Weights of a small image embedding model.
Model: 2.57M parameters, norm batchnorm, widths [48, 80, 144, 256].
Training: soap at rate 0.0016, 16600 steps, batches of 384, held-out accuracy 76%.
Data: trained on Sentinel-2 satellite tiles (TerraMesh), 87.9 epochs.
Rows from block 4 of a small image embedding model, named by matrix and row number. Rows with one number belong to one channel. Each number is 500 + 25 x the weight over its row's rms, rounded and kept within 0 to 999. All counts start at 0. Numbers have three digits each. After the name is the row's rms in percent of the matrix's.
After each channel's rows are labels from the 100 images, of 14848, where the channel reaches its highest value: "strongest on" is what is common among them. Only what is clearly more common there than usual is listed. The data: Sentinel-2 satellite tiles (TerraMesh).
# convs0: first 3x3 conv (model.blocks.4.convs.0.weight, 144x144x3x3, each kernel summed), inputs 72-107
# convs1: second 3x3 conv (model.blocks.4.convs.1.weight, 144x144x3x3, transposed, each kernel summed), outputs 72-107

convs0.117 104:468526517495486509515501481492519499481477469501488518504514481532476486496493514499500548500542486488483505
convs1.117 105:491470523550495560547472491493484471500519529454505491514520500474482531508506552496486509516494482466479526
strongest on: snow or ice; main land cover: snow or ice

convs0.31 099:507481510489452513469498518489517553491480509469478485500486507522513458521507543526502539497505492459505491
convs1.31 104:524496539478515528496507514467484502493519481534515490493459441537471473526491508496472500461488506502510498
strongest on: snow or ice; main land cover: snow or ice

convs0.42 098:544455479465519487519487535507548480517492475477475466519529544460488495462536486464486528489487501498481445
convs1.42 109:475481512454490529504518508534492488513462499477474500478464475471501508522492499500479538476478540521492475
strongest on: main land cover: water

convs0.39 108:481500478485469515510466542475497461531490528514493465468545524544454490499506479447511521477549500522482485
convs1.39 096:454512524497454513495492445467491514541538462509493472529463554501509521460459509489498557477506527475503469
strongest on: snow or ice; main land cover: snow or ice

convs0.85 103:526490553474504526524433483504520513475557495472514468523494520497522484477445511513463513536532518496492532
convs1.85 097:560478514519520518537498507496485506521566449570494540507499495476515505466492497488508467473498523498490537
strongest on: flooded vegetation

convs0.65 090:527515491487505490494451482544489464501440452499517522480512497467518463465493508474520488474506521522473478
convs1.65 105:512526516496494546551500539518546470478501478465557494483493494510540470482457512496479441520500492484509521
strongest on: main land cover: snow or ice

convs0.120 097:464493514492496534520497527493507476515451541486532491484493509494518486494477524487517500545449519431540484
convs1.120 087:527461514522483523471463489458506504533504509504473541492497514488530476494500488523476522470490475536462555
strongest on: bare ground; snow or ice

convs0.15 096:507499453479537482537540532472452560506481486538482485451477494516501516502526506480474477490475486512483485
convs1.15 087:501535503473499521493454477524466558537450510548487507499462525500471506503476472535498486446488471552520491
strongest on: snow or ice; main land cover: built area

convs0.135 084:495528507444501483496463482487489539492477491503472527498524500531539503508439504534478497504507484514525500
convs1.135 101:503493491476506475503528521494483492524506500493460507504569490492502529446477493501482547518520495458538470
strongest on: snow or ice; main land cover: snow or ice

convs0.87 105:541429488485507487494522481487499505563474508497431547492460494484523495496462515476475489506489491492501495
convs1.87 100:487478497477492501496489548539523475472526454483495491462489487478503473493508488479468499509500503493501504
strongest on: clouds

convs0.143 105:489529501493518482492519517484498519513512455536502481505480506529476543551490510493465518499501429523484472
convs1.143 089:478492494549466543470488509527476512511510506468488481476481492526499501511493511506495478462510540487495525
strongest on: main land cover: rangeland

convs0.27 106:498509492482538484492436497487471502490483508499490495528465465484480480539554524442488512517493465528498544
convs1.27 092:490532483529502500481512516502492498487467451508510472493494476508512511487483530506499521485505478516490465
strongest on: main land cover: trees

convs0.58 101:468558528495474488500541532514490483495497517473518525445516530535531457454464544516497481488521498462498512
convs1.58 092:478519483514529520466518471484457486533530491545498546522502506478514558498500481499513502484521472519517451
strongest on: main land cover: crops

convs0.75 096:520476500541472469510542504465470487512530551473557497526528500510486530507498523483496509493506487489524498
convs1.75 105:495477495517476525527510530496483491518492530511548489484506485536466522490514551485493517487538499498485485
strongest on: snow or ice; main land cover: snow or ice

convs0.33 091:561502538542503474541472479528511511487465480479470513418502496472513490546486485501493495523521473528496455
convs1.33 099:508528519555527518497491467562478514522500488510476488510478495453515498476521472533482482454478495497549530
strongest on: snow or ice; main land cover: snow or ice; main land cover: water

convs0.34 114:483497512542504487475514496550506461477491471477499474476499499509465486490505504489441491515492535505484494
convs1.34 104:515486513482523485491485505519512455508445542488479522512515531536475549505502457495486497494452501511492539
strongest on: main land cover: snow or ice

convs0.125 119:519508575500489509454510538479492480455506469439473498492507473489534495478444532495526489467498526487526515
convs1.125 098:513485540504519505536516489492502506501555475499504494501402451465505468467526500476486535501541499504480507
strongest on: main land cover: snow or ice

convs0.68 105:437517502515477491522462479544508531460476485484469474520479503451471503527503485506508525531520486510522527
convs1.68 100:543508534533525477527508532497483506461483508496499497512505498509502506516475484462505504518540487474501488
strongest on: snow or ice; main land cover: snow or ice

convs0.107 101:522513531509510545527513489487491489506495497571537494495492517548513469498491516473479466520482493510491498
convs1.107 108:482444521505487504494515451500490535487478487513523491515459500475508482511487540528516500528525531513457478
strongest on: snow or ice

convs0.136 098:474505510492504496493487510498520515485533469474489500533503506487522504533473520508530463460511492497513497
convs1.136 102:498488461501512469558514526492528511505532445496505511511509474519488496481478496460506529485509471516486521
strongest on: water; flooded vegetation; main land cover: water

convs0.114 089:502497548478544492476483489468544487483523456472528488523493500474487515505493512524437520547458479522532494
convs1.114 094:492526501515531514465491566499476494511506468495453476477519482465502499480478513487461554488516538497488487
strongest on: main land cover: water

convs0.133 091:496461472497480485484517495490509501524477442512515490496466508499501502497519512518496505496517462469505515
convs1.133 100:512541498481481488481522482472498498525495494498547540517488466495552499485489509525480502448510491502471492
strongest on: clouds

convs0.93 107:504485434486463481488474527505462524530489513486515470510491472464470434514448494508476490522483504518507532
convs1.93 102:444495490459487492472475488520507473517523516481506481475468503482490499533538509511464478494508501533484434
strongest on: bare ground

convs0.109 099:489545479488485487521504514484489517505517547546498485492431498523500519488496486455473458481450467455446515
convs1.109 093:488537488472537497490461464505509542485473507536507507499449541495534482526463432521480475486511474540488501
strongest on: crops; main land cover: crops

convs0.0 108:509527553498491483530479482515510485539549486513502468521497471491491488481477484457512530512527512511464488
convs1.0 098:493498500513510544479526481478493466523476478494464470483471533481480491489490506488514513491545493529496537
strongest on: snow or ice; main land cover: snow or ice

convs0.46 103:509475505538479507475473502517531497527467496466550515503502548548521508513499496494508512538516517485520493
convs1.46 101:476468491535475505449519490457518501497512496475494438485525526485475499497477495496520500544519488545502520
strongest on: snow or ice; main land cover: snow or ice

convs0.108 090:489447488489507488459505450541474479548479524510505494436456471483460508516490574490502496466480500499560523
convs1.108 101:477485516459500484494483487498517476509461484539475466493498547498476506485505474497491550449483541486490485
strongest on: snow or ice; main land cover: snow or ice

convs0.119 100:492496487506481476505486497501457469487511480467467513450509506487487512501496517504482529500458537501492475
convs1.119 097:477497553487456529498486502471482486548495521507487459492463505492521489474543507488510512500504513469491483
strongest on: snow or ice; main land cover: snow or ice

convs0.60 093:448526473507470480479471503496516503458522496461505505484479523513538494478497487534477522486528487515502461
convs1.60 090:474494498483484555472485549454525494485525466508491489492502516525558461465497481492494504524470500493454509
strongest on: main land cover: snow or ice

convs0.88 105:506500500458458533517458493522456530494499506528502503584531533514503521529466480506526513463512530521512514
convs1.88 109:471492468502485511501518496545491519438525490493481471482514469534469483487489503529488457515477495456461501
strongest on: water; flooded vegetation

convs0.32 091:488467545511468485492481492539480534472484475519472503485472475526477453505470497484556498519534472480537503
convs1.32 101:499492492535471488503426476556513516480501446502474484469497523495490521431545514536482503478522475509474481
strongest on: bare ground; snow or ice; main land cover: water

convs0.66 096:506475464516488496539473524471478492464520567501486513498486510492482514510499461486519470527459473544553543
convs1.66 097:518485479512495458528498519495548484491434515501487480526520475441512488499506533504512471493523524519524509
strongest on: main land cover: snow or ice

convs0.45 104:513482510534515508460473481550498520491477470495454516486503487512479517515532499510516489517535526519566528
convs1.45 106:508500489508464526519471507516482461463509489511500487479498483526461520499444493480511495515485483490503491
strongest on: snow or ice; main land cover: snow or ice

convs0.61 109:487486530483492504475516490512500513503497537503539465512489470474516495488511486502499450519534470508495519
convs1.61 102:514485479524502485472469510486525500513509481553482524462539464507488533469496518483490465482487510543458489
strongest on: trees; water; main land cover: water; flooded vegetation