A small image embedding model, trained from scratch: soap at rate 0.0016.
Rows from block 4 of a small image embedding model, named by matrix and row number. Rows with one number belong to one channel. Each number is 128 + 32 x the weight over its row's rms, rounded and kept within 0 to 255. All counts start at 0. Numbers have three digits each.
After each channel's rows are labels from the 100 images, of 14848, where the channel reaches its highest value: "top examples" is what is common among them; "peak on" is the class under the peak. Only what is clearly more common there than usual is listed. The data: Sentinel-2 satellite tiles (TerraMesh).
# convs0: first 3x3 conv (model.blocks.4.convs.0.weight, 144x144x3x3, each kernel summed), inputs 0-35
# convs1: second 3x3 conv (model.blocks.4.convs.1.weight, 144x144x3x3, transposed, each kernel summed), outputs 0-35

convs0.98:137114122142158137136170090108127116154200176102117050118158114153156096063125149161110177187126162147123090
convs1.98:191122098169137125195117118142139144125098059114159147156174138126124082090054152133200163146114143078094091
top examples: snow or ice; main land cover: snow or ice
peak on: snow or ice

convs0.102:159133161120133166140130082070082083139168112102116125129170150089124149069143085122106125117133135118141081
convs1.102:133139179095119156098069115133118103102153066110213098122145111124116175139075118100167125092116140097149171
top examples: clouds
peak on: clouds

convs0.34:096134135136187153183111095156104103164081154120115116115083091126214103093072109095141162126098163094134159
convs1.34:117135072142122154108128083140131085128078108120149158162072135139141116119084031157168055055097123158121129
top examples: main land cover: snow or ice
peak on: snow or ice

convs0.61:198203081093166136128105125123167084142099140103104072148113081177087149133176122155095137109115119118099139
convs1.61:155111117103139134103116155086165198080126098159122118103071132157153158118144134128120130132093140138102133
top examples: trees; water; main land cover: water; flooded vegetation
peak on: water

convs0.78:132181140079172145139077118090147098134140166180113153126147172158144123137124101177178135169157108065082144
convs1.78:103147171142146126159056163130175125079144081096127192062091121142169075114072139150136157196112154111130162
top examples: main land cover: trees; clouds
peak on: trees

convs0.88:132148133109139148144082132138128126099107074108132155148159189111110187159111109116140142129139117155129098
convs1.88:107142153130121132126152161129106113154087079133103209120072153141140127123086087113140059098076079099159143
top examples: water; flooded vegetation
peak on: water

convs0.43:070133127129173127135098166152150183154094131080179125077162134127150141133166164171194068112117104165116074
convs1.43:114162080139113122094148108116136136118103159137184091079172073122170161131189144131105152129138111144126157
top examples: clouds; snow or ice; main land cover: snow or ice; main land cover: clouds
peak on: clouds; snow or ice

convs0.32:143186132127106074146137109133110095153113111094121087191113173111119170137085149084091079124085122135112131
convs1.32:140090107123136180087162114107124131127119110142091109108117131137152186118103187102119160107090162097111157
top examples: bare ground; snow or ice; main land cover: water
peak on: water

convs0.125:127061081107060150123143141137188095150161166124146078107157097151120108128074138052104148125140104129174108
convs1.125:161081108139147074144158106117196080127154188107132072121126134151105147091127116141094136110079097110114105
top examples: main land cover: snow or ice
peak on: snow or ice

convs0.37:115132123120195075111139099098149096164153135124149149166108116082105139126103105104102136139164177131127101
convs1.37:099146099116112164145100077106134124149134125146091129140093091086138116127137158138131122127083081143093148
top examples: crops; main land cover: crops
peak on: crops

convs0.54:125118123106100127169130138118128097099199119119112124147133084164116141155109155065151118134196142110097131
convs1.54:097166224129110115162140150163121184104114109137132100078146206135066119139141080146148130134116112127163127
top examples: snow or ice; main land cover: snow or ice
peak on: snow or ice

convs0.83:170108090128123126158126079096115120129080157099081109106118075202138160145111096091098176094151055137178136
convs1.83:159106117108136135074106114111091154118140157108120151100125128207101117117121153167117160068112122165107131
top examples: water; main land cover: water
peak on: water

convs0.111:129107154194173099094135124129153157102119101138173087106134116115154095128129153073128126074144142163122103
convs1.111:060098173119149213153154188155152134120174119133105113128135141114130073090079100140119131080112116110115122
top examples: snow or ice; main land cover: snow or ice
peak on: snow or ice

convs0.40:111157090121145115116100125140120140204120070087160125123142123160113108169066104123110110147136109092139156
convs1.40:177109178114182175102140152107156123103142116063122120172064061095143151109158088113115103042097139165204141
top examples: bare ground; main land cover: bare ground
peak on: bare ground

convs0.42:112088142123089133098146102131119086165177144142189174122175107132166142169094092141168064165164138095067184
convs1.42:162136158142091142094118147191079150144092124064113157094068153126197067119126084125144156112103102113144119
top examples: main land cover: water
peak on: water

convs0.140:135095123091124151120144127113121171045161073129062096166076100124134131086117095203154137140094180106169166
convs1.140:146152115085115098166149125119094122169113115120123187095144149168088137100159116169160123148156164095143090
top examples: snow or ice; main land cover: snow or ice
peak on: snow or ice

convs0.136:163096093106165135164153101167124111098099107108169146077141132119081097148164108127139123133141185130158124
convs1.136:066151153153108099119122164121122165102092132114169163097106047139107132136112079139114144140148153086097139
top examples: water; flooded vegetation; main land cover: water
peak on: water

convs0.36:156137151118182127167094124126041161153124083089103130133117057096118138108154122123094099150158157153134135
convs1.36:126101133132162099081100127121110063115116133117148154123187091084124152106123198175128140085160178107097143
top examples: clouds
peak on: water

convs0.112:135103142095139085113148117084186116136171088077133101132195045119099118094117115050127132082163183175179123
convs1.112:135137112152134123083115097090129158068166122132109148104118172095122148060124063181172170086120178096081093
top examples: main land cover: water; flooded vegetation
peak on: water

convs0.139:137165152144129122163160125145124123102146115107143176103096100112108206166106159134073139151079129101205144
convs1.139:130054114159193108140095108051178125087144142164120095158128111142106081090136171091101139119177068123093117
top examples: main land cover: crops
peak on: crops

convs0.128:155144154108164121170103164091118117117080152131084121207164135109100095152145127085171114156127153079177150
convs1.128:154154136118060138154108172200114122113131116108182101187110097111186127078108117178179149131087113111149149
top examples: trees; main land cover: trees; clouds
peak on: trees

convs0.3:119121083174091143137171127141152170204110063126101133144173186156201169145141120101087050170156060149145161
convs1.3:104130160170184101091112133126139081107146080054108100122098117115142138120109153142159098055131117074128139
top examples: snow or ice; main land cover: snow or ice
peak on: snow or ice

convs0.1:166098123115143151034134138068107093136134140082132166189175135073136165097127076121084079125122092086120110
convs1.1:128168102124066164155137083171076174132109148138160102150137099128114149135129145160130145134104098123140092
top examples: crops; main land cover: crops
peak on: crops