config.toml
arch = "preact_resnet"
model = "image embedding model"
dataset = "Sentinel-2 satellite tiles (TerraMesh)"
train_examples = 72500
image_size = 64
crop_scale_min = 0.5
horizontal_flip = false
targets = ["main land cover"]
num_classes = 9
embedding_dim = 192
norm = "batchnorm"
activation = "relu"
depths = [1, 1, 4, 1]
kernel_size = 3
stem = "single"
avg_pool_shortcut = true
widths = [48, 80, 144, 256]
am_softmax_margin = 0.2
am_softmax_scale = 30
init = "trunc_normal_002"
residual_init = "none"
optimizer = "soap"
beta2 = 0.99
lr = 0.0016
beta1 = 0.95
shampoo_beta = 0.95
eps = 1e-08
precondition_frequency = 10
max_precond_dim = 1024
merge_dims = true
one_sided = false
adamw_lr_other_params = 0.00077
steps = 16600
batch_size = 384
epochs = 87.9
lr_schedule = "cosine"
final_lr_fraction = 0
warmup_steps = 830
weight_decay = 0.09
adamw_weight_decay_other_params = 0.05
Rows from block 2 of a small image embedding model, named by matrix and row number. Rows with one number belong to one channel. Each number is 500 + 25 x the weight over its row's rms, rounded and kept within 0 to 999. All counts start at 0. Numbers have three digits each. After the name is the row's rms in percent of the matrix's.
After each channel's rows are labels from the 100 images, of 14848, where the channel reaches its highest value: "responds to" is what is common among them. Only what is clearly more common there than usual is listed. The data: Sentinel-2 satellite tiles (TerraMesh). In brackets: how many of the 100.
# convs0: first 3x3 conv, stride 2 (model.blocks.2.convs.0.weight, 144x80x3x3, each kernel summed), inputs 0-79
# convs1: second 3x3 conv (model.blocks.2.convs.1.weight, 144x144x3x3, transposed, each kernel summed), outputs 0-71

convs0.68 109:482486529495500483499546505525499471471515529497515480530478531468483480498529538484494468484507543479512494519532507499510551474506483501481496467471472516514493516505511480476505481476487564580508505469452514559525498501491507476522524479
convs1.68 104:482499492500490538480488463482459546472520518511482521514502469490509499542466518478503516453497523501460492471500534542500498527501478484476473496458514482486516475514521536540526540445491506542469519540476477494529
responds to: water (71); main land cover: water (37); flooded vegetation (30)

convs0.41 114:486489530511485475467497491473473531474521526460501491486487473500552510474514484494501469523488453513506505489489484495500509501511457510470469498513512556451516495470508499541536483528508470518478414501528496519496477477541464486532486502
convs1.41 101:473495483512491540513492482496479500477510505512499488504500492486436472503483431489483483537533524489501450461516491493481529500474496532482514518518462500488542487538484516500530507500464504527504478465527518483525
responds to: water (75); snow or ice (63); flooded vegetation (39)

convs0.80 101:548498526526532473482512531494509474491521483501526506498490508528501515569488527470499481443493521469522496514522482532503488499480533496491483468562500481512507489491547535541458453493486530471486524498527545483501504488512513507453508484
convs1.80 097:523496470526544507456479490476514501476521506541502500469466546499503488472457493476503526493527502482499512458514521483441503467524501532450535476477470486473476479530529500508471496476563541487528471509484510515494
responds to: snow or ice (78)

convs0.128 100:454489480484502482495482488479467454468480454505549575475488493482511497454507501518511514511491543516519488529514510483483484519539482538503523514501514487490527495474511566459510471487487519510473526497478473463492494528488466479519486527
convs1.128 094:488460471479500539458481489521522488499548480550520496487496509498485512509523470500472509500471506510475500486466450424522470451475456486463538476511522549496491464526508484480508482544471468461511523517513485510501
responds to: water (67); snow or ice (46); main land cover: water (43)

convs0.89 099:484537482510519540516458545527523504494494524518467471495509506539492495500504519520496507468481545504467517480475457489523500478517553427485496516484501488484482532492511498509547526503485439500505483500527544494520542462502505524478482484
convs1.89 106:525503516498496503527544460476472501482505489504463481484539470488482479472455472522516490500501551474476535482549531490502489461487444485477486484501513484524480512493489494525518493539506501491505500527522486489464
responds to: snow or ice (86); main land cover: snow or ice (71)

convs0.19 101:511471548499542530487521507535524476561469498502525494517535478509506457494495546477478457544457485484493504512499491517492495509526551536494492518506472518518497497506521481523533479498507512432544493490488503464502536491519493507509543485
convs1.19 111:534494523481478483502515534494489546549481468485472512504537486504507508513454476486453506477503522520479499491463510501504520505532461525478503463493479496499485501494503496517484479505548498533458469461486495497478
responds to: snow or ice (69); main land cover: snow or ice (39); flooded vegetation (29)

convs0.113 098:515500524476509482460483520508509568469467515516519510501485492475512536473478505513475477493482492456428510501511495499501497485508477497541485514480454486491499459500492517505491455520504484485448476472541565479491516523503549513475499504
convs1.113 100:507477450513505462487476469493532478477523552465539491483471506490483488478502501512518464454474485537509477466492504542498504523495518489446471498479477476494489471509507482480463482490513516525511520478536529507535
responds to: snow or ice (79); main land cover: snow or ice (55)

convs0.29 101:476502445520486500480515502510510513507483530489494528517525467480490486520507477494610484586518529535527515476525494492486498514499509463479496450530520497517532519521489483502480526529518499505483499497484480477505516506502530486503512519
convs1.29 116:505477491489492496516500499492473489482562506425497535486486500500517485480485545496490516504515499536542483516503465513500481509450490523511470577517491521483476515501501506468495508513481434539558490503493484479468
responds to: snow or ice (55); main land cover: snow or ice (38)

convs0.94 113:495472528565498499527526505490511473487489470530479509481493497533456485462506556523446496495492467473502515502474485485452460479486497537469475469474517516513502550493519490496457491479499538536501491526546499517483489489513470495489530522
convs1.94 102:461494453500462522475529522470464491488507495500525516520499492492494530509500519503473481479510538515489492514502541496496539501501510517542501499504521510459551496482479522450470481557476576485504504506477530506468
responds to: water (65); snow or ice (62); main land cover: snow or ice (43); main land cover: water (32)

convs0.1 107:501474455492477489473510512515506441511493464494492519500444469483517536473449444479484484501486481518480512501507478485506490552510456485507478466515489523506516458490505500509561477445519487504503498486482505463524535521494524477477526507
convs1.1 104:494509496517530505489476492507493469507544508504475492507526475545495543521512451456475483469488506460508480470483475541461476499500452501518504508522522485516489549503500496467552520528510489495520551480510518531509
responds to: snow or ice (66); main land cover: snow or ice (56)

convs0.99 086:503507486470505538507533466521483482499501501508486515497502510500525555515492457498487498488526546561465445532512524521522518488523507531491499509510508496470470500477517548550489532521522482472499485486485508519487436527543543476495492521
convs1.99 098:540490496496532479524511534541541480542504497524482497454477518518542477516486478480517483481491452499503460466517496495510484486488444522540458508491528492543498540485513526516487502488534545508517462486497479476507
responds to: snow or ice (88); main land cover: snow or ice (77)

convs0.75 094:496504544459526510530486528467505543478500475519483498481490475540539484469504516498493476485506512480443498528499487466483466479494518561485521527484473507517467512544500499547515523558464458525526481504475513498482478469493491503507519483
convs1.75 089:468504492518495471514501513501527510455514484475467492488521463503511489506510459489506476525507513548499491539479496504500468484529487481513521537497504495459456471535488501545527525518491514436436525536463542490510
responds to: snow or ice (74); main land cover: snow or ice (65)

convs0.45 105:485472540526540470507492489490503515510533517498487471498488493489504495528525477538479495522515571473529486533489499522504558463486510508503486536495487523473537511501458505494473478519479512516514577487489516507517475506524538469454481530
convs1.45 110:519446496488552477501510464492515489551468508443525477471517474494504471481504517523509483519506468540454516472460497512513448511519474517514526490500502515504530478462543514493489516511493493482497512451473476520491
responds to: snow or ice (54); main land cover: snow or ice (44)

convs0.27 081:487533463494482450492489470482485521544513523506494535486519482475496540507498450501501553497499509487487507495459470513445452481498470531493503462516532525454496487474496498500534506518481468530487523490524519499522535527481480491521478553
convs1.27 111:495499497490490508464438462512496515490466480492494499446506534505501506521524533485478516507512510473447490499545478550503540500476553545492516503524518468471483487528468508494472545493432473487502517546486486491490
responds to: water (68); main land cover: water (42)

convs0.117 106:513497497479494476498488469506486482510528465500514468502465458530495507519509457463472539580496455505514499530506473506480510493530443510461512504496494566472533498479475482562461516524504479470491487497490483500493493499515499508479488518
convs1.117 105:513482492514499516471469499498525493578485516536532512523485550511465509480505549522490518452449479504518490503510488533496510516480446468489494507514507499493493472512493523528441544465489482530569479498558526496485
responds to: water (75); flooded vegetation (30)