From a checkpoint of a small image embedding model.
Model: 64-pixel images, activation relu, depths [1, 1, 4, 1], widths [48, 80, 144, 256].
Training: soap at rate 0.0016, batches of 384, held-out accuracy 76%.
Data: trained on Sentinel-2 satellite tiles (TerraMesh), 72500 training examples, 87.9 epochs.
Rows from block 4 of a small image embedding model, named by matrix and row number. Rows with one number belong to one channel. Each number is 128 + 24 x the weight over its row's rms, rounded and kept within 0 to 255. All counts start at 0. Numbers have three digits each.
After each channel's rows are labels from the 100 images, of 14848, where the channel reaches its highest value: "lies over" is the class under the peak; "responds to" is what is common among them. Only what is clearly more common there than usual is listed. The data: Sentinel-2 satellite tiles (TerraMesh). In brackets: how many of the 100.
# convs0: first 3x3 conv (model.blocks.4.convs.0.weight, 144x144x3x3, each kernel summed), inputs 36-71
# convs1: second 3x3 conv (model.blocks.4.convs.1.weight, 144x144x3x3, transposed, each kernel summed), outputs 36-71

convs0.81:166158109129112131158114145099133124130119104105150091107129090148147128144122146152095148111138123124106084
convs1.81:125122093119123148110084179154141108099180101143135133120115114070155113087155114153082134116186094171142105
lies over: snow or ice (73)
responds to: snow or ice (88); main land cover: snow or ice (82)

convs0.25:169115121092115096153160116116152123115152086137134133131142150136105067123121138155075121094104132108136144
convs1.25:147123116146139142138160140129154109128133104121136121121145155126140142131126153183155106135118157124108107
lies over: snow or ice (78)
responds to: snow or ice (92); main land cover: snow or ice (80)

convs0.15:105122116127120130138066113124095090113163154107110158111137149115110107135150126090126136119090143103151124
convs1.15:125116153115133140131112078103131122131137127151136158140148138141190132114150087147077089090165148138118143
lies over: built area (40)
responds to: snow or ice (44); main land cover: built area (31)

convs0.122:167146140099103131111130116114119134153130127125099106143113149088079142125156100136155150161078134175192105
convs1.122:135203150117131121105087077172134128155078103128120140122116134077106129118129096148148119115134134167126138
lies over: snow or ice (71)
responds to: snow or ice (86); main land cover: snow or ice (78)

convs0.43:129151114094124120116103110063182116124139140131135122103121151145090133153149149140111106189081140146134116
convs1.43:099117117142141138115105090106131149120132155124097125154117181115124111133167133151119144127086089105126138
lies over: clouds (43); snow or ice (40)
responds to: clouds (49); snow or ice (45); main land cover: snow or ice (42); main land cover: clouds (32)

convs0.29:178106119101132128148100106113125100111153140129099129172107073135143122095136097102175080140078115148146111
convs1.29:143103121107160081133101112081142121140157069130119123160141131138101101104138160128148104116126125119081154
lies over: snow or ice (71)
responds to: snow or ice (83); main land cover: snow or ice (74)

convs0.40:143133075110152124112121134137148126171093112099128162137148149167134178168153118152130125116125080140183136
convs1.40:149154124119130149154129158118166117156173112137090149113123131140098138123193157151127134141122153101157123
lies over: bare ground (37)
responds to: bare ground (61); main land cover: bare ground (45)

convs0.112:082135113147152140177116153135164119089169103101109086106150151162137102109099134162147102106118088124140097
convs1.112:079143106138129145147137122117137130135150122163098112080131090184130101158150126144142099172120145137109142
lies over: water (33)
responds to: main land cover: water (36); flooded vegetation (26)

convs0.77:115122166144208153118110145101139139119143159147075115152142120117107154113132151118150132142140118139117109
convs1.77:165194114112160141109151120139115095102127105127094118136145156146116147092165126139186128118110112122155154
lies over: snow or ice (39)
responds to: snow or ice (68); main land cover: snow or ice (39)

convs0.16:079110129123093107116137094148138126157139118122136152126112071103143158107127115157104131136135149129082169
convs1.16:086101113091094128135109112112129139109109147162113119106098134122136097101157098125139131122127107134124102
lies over: snow or ice (49)
responds to: snow or ice (52); main land cover: snow or ice (47)

convs0.2:123087117118148117142153157123167102138156098150119103101118122114104125122141121140111128096139183152143103
convs1.2:097130096124124167127106154111145117130118119121118120136125135102121092112139131124110105116124092119129125
lies over: snow or ice (45)
responds to: snow or ice (53); main land cover: snow or ice (46)

convs0.139:142113136160116084121096140162160119124141083088055178139159136116098111104164163115131118159083141088144101
convs1.139:153120143141084155144135122158120073125126154124098142118123160150143114100133122132168134123122088140111143
lies over: crops (39)
responds to: main land cover: crops (41)

convs0.1:092118142157137123120124132102116138154107086109146157120101070142131119163116088169141168163172163120142159
convs1.1:102147109105133121137152186136146133146143092100137101134113115100126103150195111134196178134082124146155110
lies over: crops (49)
responds to: crops (73); main land cover: crops (54)

convs0.30:093148149154107127159141113153154072132132119136128114052101107094181127147111175102139120121127144100109154
convs1.30:099150161113110133113136157116106128141160091137149071152122144103086097104099137110170105126091103085129154
lies over: snow or ice (57)
responds to: snow or ice (70); main land cover: snow or ice (58); bare ground (50)

convs0.3:106135144109147153135135165146128112112142120138083154117073153150118108131116138115148110134160111095131128
convs1.3:099136164112102155132166140140165152137135112148132078100127137105113152106113143108147140137151109106133146
lies over: snow or ice (62)
responds to: snow or ice (69); main land cover: snow or ice (62)

convs0.19:105140145122140149101164152097130174151141154119105155116145158125106096073151115135115148096133120165119102
convs1.19:135147132138101093105181126133126111160077185132141172167116149125099147126081126127106080114109154155151135
lies over: snow or ice (84)
responds to: snow or ice (94); main land cover: snow or ice (81)

convs0.5:105129130078152161082135135132093135140165147138120131106119140105126159129068123079100122112137085127082122
convs1.5:096105145127158157099097106120127124128116118145128112151140107105122129089146124148096123128086113141151109
lies over: snow or ice (61)
responds to: snow or ice (61); main land cover: snow or ice (61)

convs0.102:136141092125125123112113107127113122135143193105166128127164092116104112134182149158117099137107127147117144
convs1.102:103140099144102122163138185121131125078152150090134122124140132136111106143146118122108111181153121115140123
lies over: clouds (35)
responds to: clouds (69)

convs0.117:114105152080112109165121115100123137144121118145124130152138140128144139087093096132124120123118072136113164
convs1.117:154124085145142104171116109137104158117130124114110121142096098133193122119153143149071149166127120116129159
lies over: snow or ice (32)
responds to: snow or ice (44); main land cover: snow or ice (33)

convs0.128:119108145128101178109125062111122099132152131083126171107189124126099088132091108137158183129149122125093127
convs1.128:108142124148117107159124117118127144135151048112116125126122167089090097115126123138146159125138142141137118
lies over: trees (63)
responds to: trees (89); main land cover: trees (66); clouds (64)

convs0.37:129146110109150127116097123121120111102103105150144159127172128076145112121119137109115123145142126102105137
convs1.37:121147141105165122123096180120111125091154148112150145060130128109130162091088101159136103165154119141106089
lies over: crops (62)
responds to: crops (79); main land cover: crops (66)

convs0.105:101139136085130113106142118159104171117126130136094141143139150107157153125143125118115136158083145106153175
convs1.105:114165154137084097142131137134078122172131114111140113135107086133141168103124167132106084113109113118130130
lies over: snow or ice (38)
responds to: snow or ice (55); main land cover: snow or ice (42)

convs0.83:139109136163128157114109148131148109146088095134160116159129139152116142137117108121133168119137123154143132
convs1.83:138105148164145137127145110127106126136110109164136122155156175151162080116099112151161115121138113137139132
lies over: water (34)
responds to: water (67); main land cover: water (29)

convs0.64:151107131141099147123106143112099113153106117139146125095111151063124110116086100139096156166124145110159099
convs1.64:178119112139143136111116119177122087125142127129111156137097128166121164149121112146135160111157083120120129
lies over: snow or ice (40)
responds to: snow or ice (57); main land cover: snow or ice (40)

convs0.90:155145124106129134101174164117170090131118116127092118107171085076137119106109124145094135159124124185132101
convs1.90:164159150143142114136100154141133116115138100163107142162092105138148124119099134105132109139123111154126122
lies over: snow or ice (36)
responds to: snow or ice (54); main land cover: snow or ice (45)

convs0.69:170140136126098108162114128144141145154106118073157131153129109120109154116158113146138096159088097121167132
convs1.69:130107105129138126168123127124150093168136092100111100162107112133125131174117108143153081084085099135133129
lies over: snow or ice (91)
responds to: snow or ice (96); main land cover: snow or ice (91)

convs0.36:109074125121153135132107128138133126093146140110107138126086120111115125120119114135121134146146139114126099
convs1.36:130113125135149121148134156151160130138106177153146172083140134131154118112183127124146127134144142125119120
lies over: water (28)
responds to: clouds (39)

convs0.18:115111121115091102124147160152092123132114119096128070142102143142128137162134150124128117112097136080174150
convs1.18:133127122142120115110130091147134142119114134087114109096107121164125148154102120153151136130110141124160148
lies over: snow or ice (67)
responds to: snow or ice (84); main land cover: snow or ice (66)

convs0.44:092167097184063143091134124135137143138096093088149142136137117131100145103104090112128086150086113161105172
convs1.44:142111095184171148107133115110095146137119114129155098124131108168132112131161091101126132111155125125113109
lies over: snow or ice (72)
responds to: snow or ice (76); main land cover: snow or ice (70)

convs0.10:124161126164117087142132105123149134082118127117132134180144128118096114089138127138142154104101136092125158
convs1.10:122126109119111129107113134127116119140168168117132106149133115158157118100095185176111130105138120140173105
lies over: snow or ice (44)
responds to: snow or ice (65); main land cover: snow or ice (55)

convs0.119:114126104125100121225111136135127109110116134093117138161116147153078118150136177053087152136125158123167153
convs1.119:150105091120148144178115076165111127123126158089146193082108139151148139150114157100109159134140118147098135
lies over: snow or ice (67)
responds to: snow or ice (76); main land cover: snow or ice (70)

convs0.78:095154136130130126098125147108091124112130160107139113129108112123132123131088095134098143105147086108129138
convs1.78:109110079095098115120136126115139131108146174087122146106145184130138137172108101119103103158151121139100108
lies over: trees (69)
responds to: main land cover: trees (68); clouds (58)

convs0.49:094152130094137105113117150118088142116138114127090139169128090098123148107127114132168171133100142118173111
convs1.49:101103092099129117100115139088141161155135112100121114197133119147129101135085106134167141162154090125119095
lies over: water (32)
responds to: snow or ice (49); main land cover: snow or ice (36)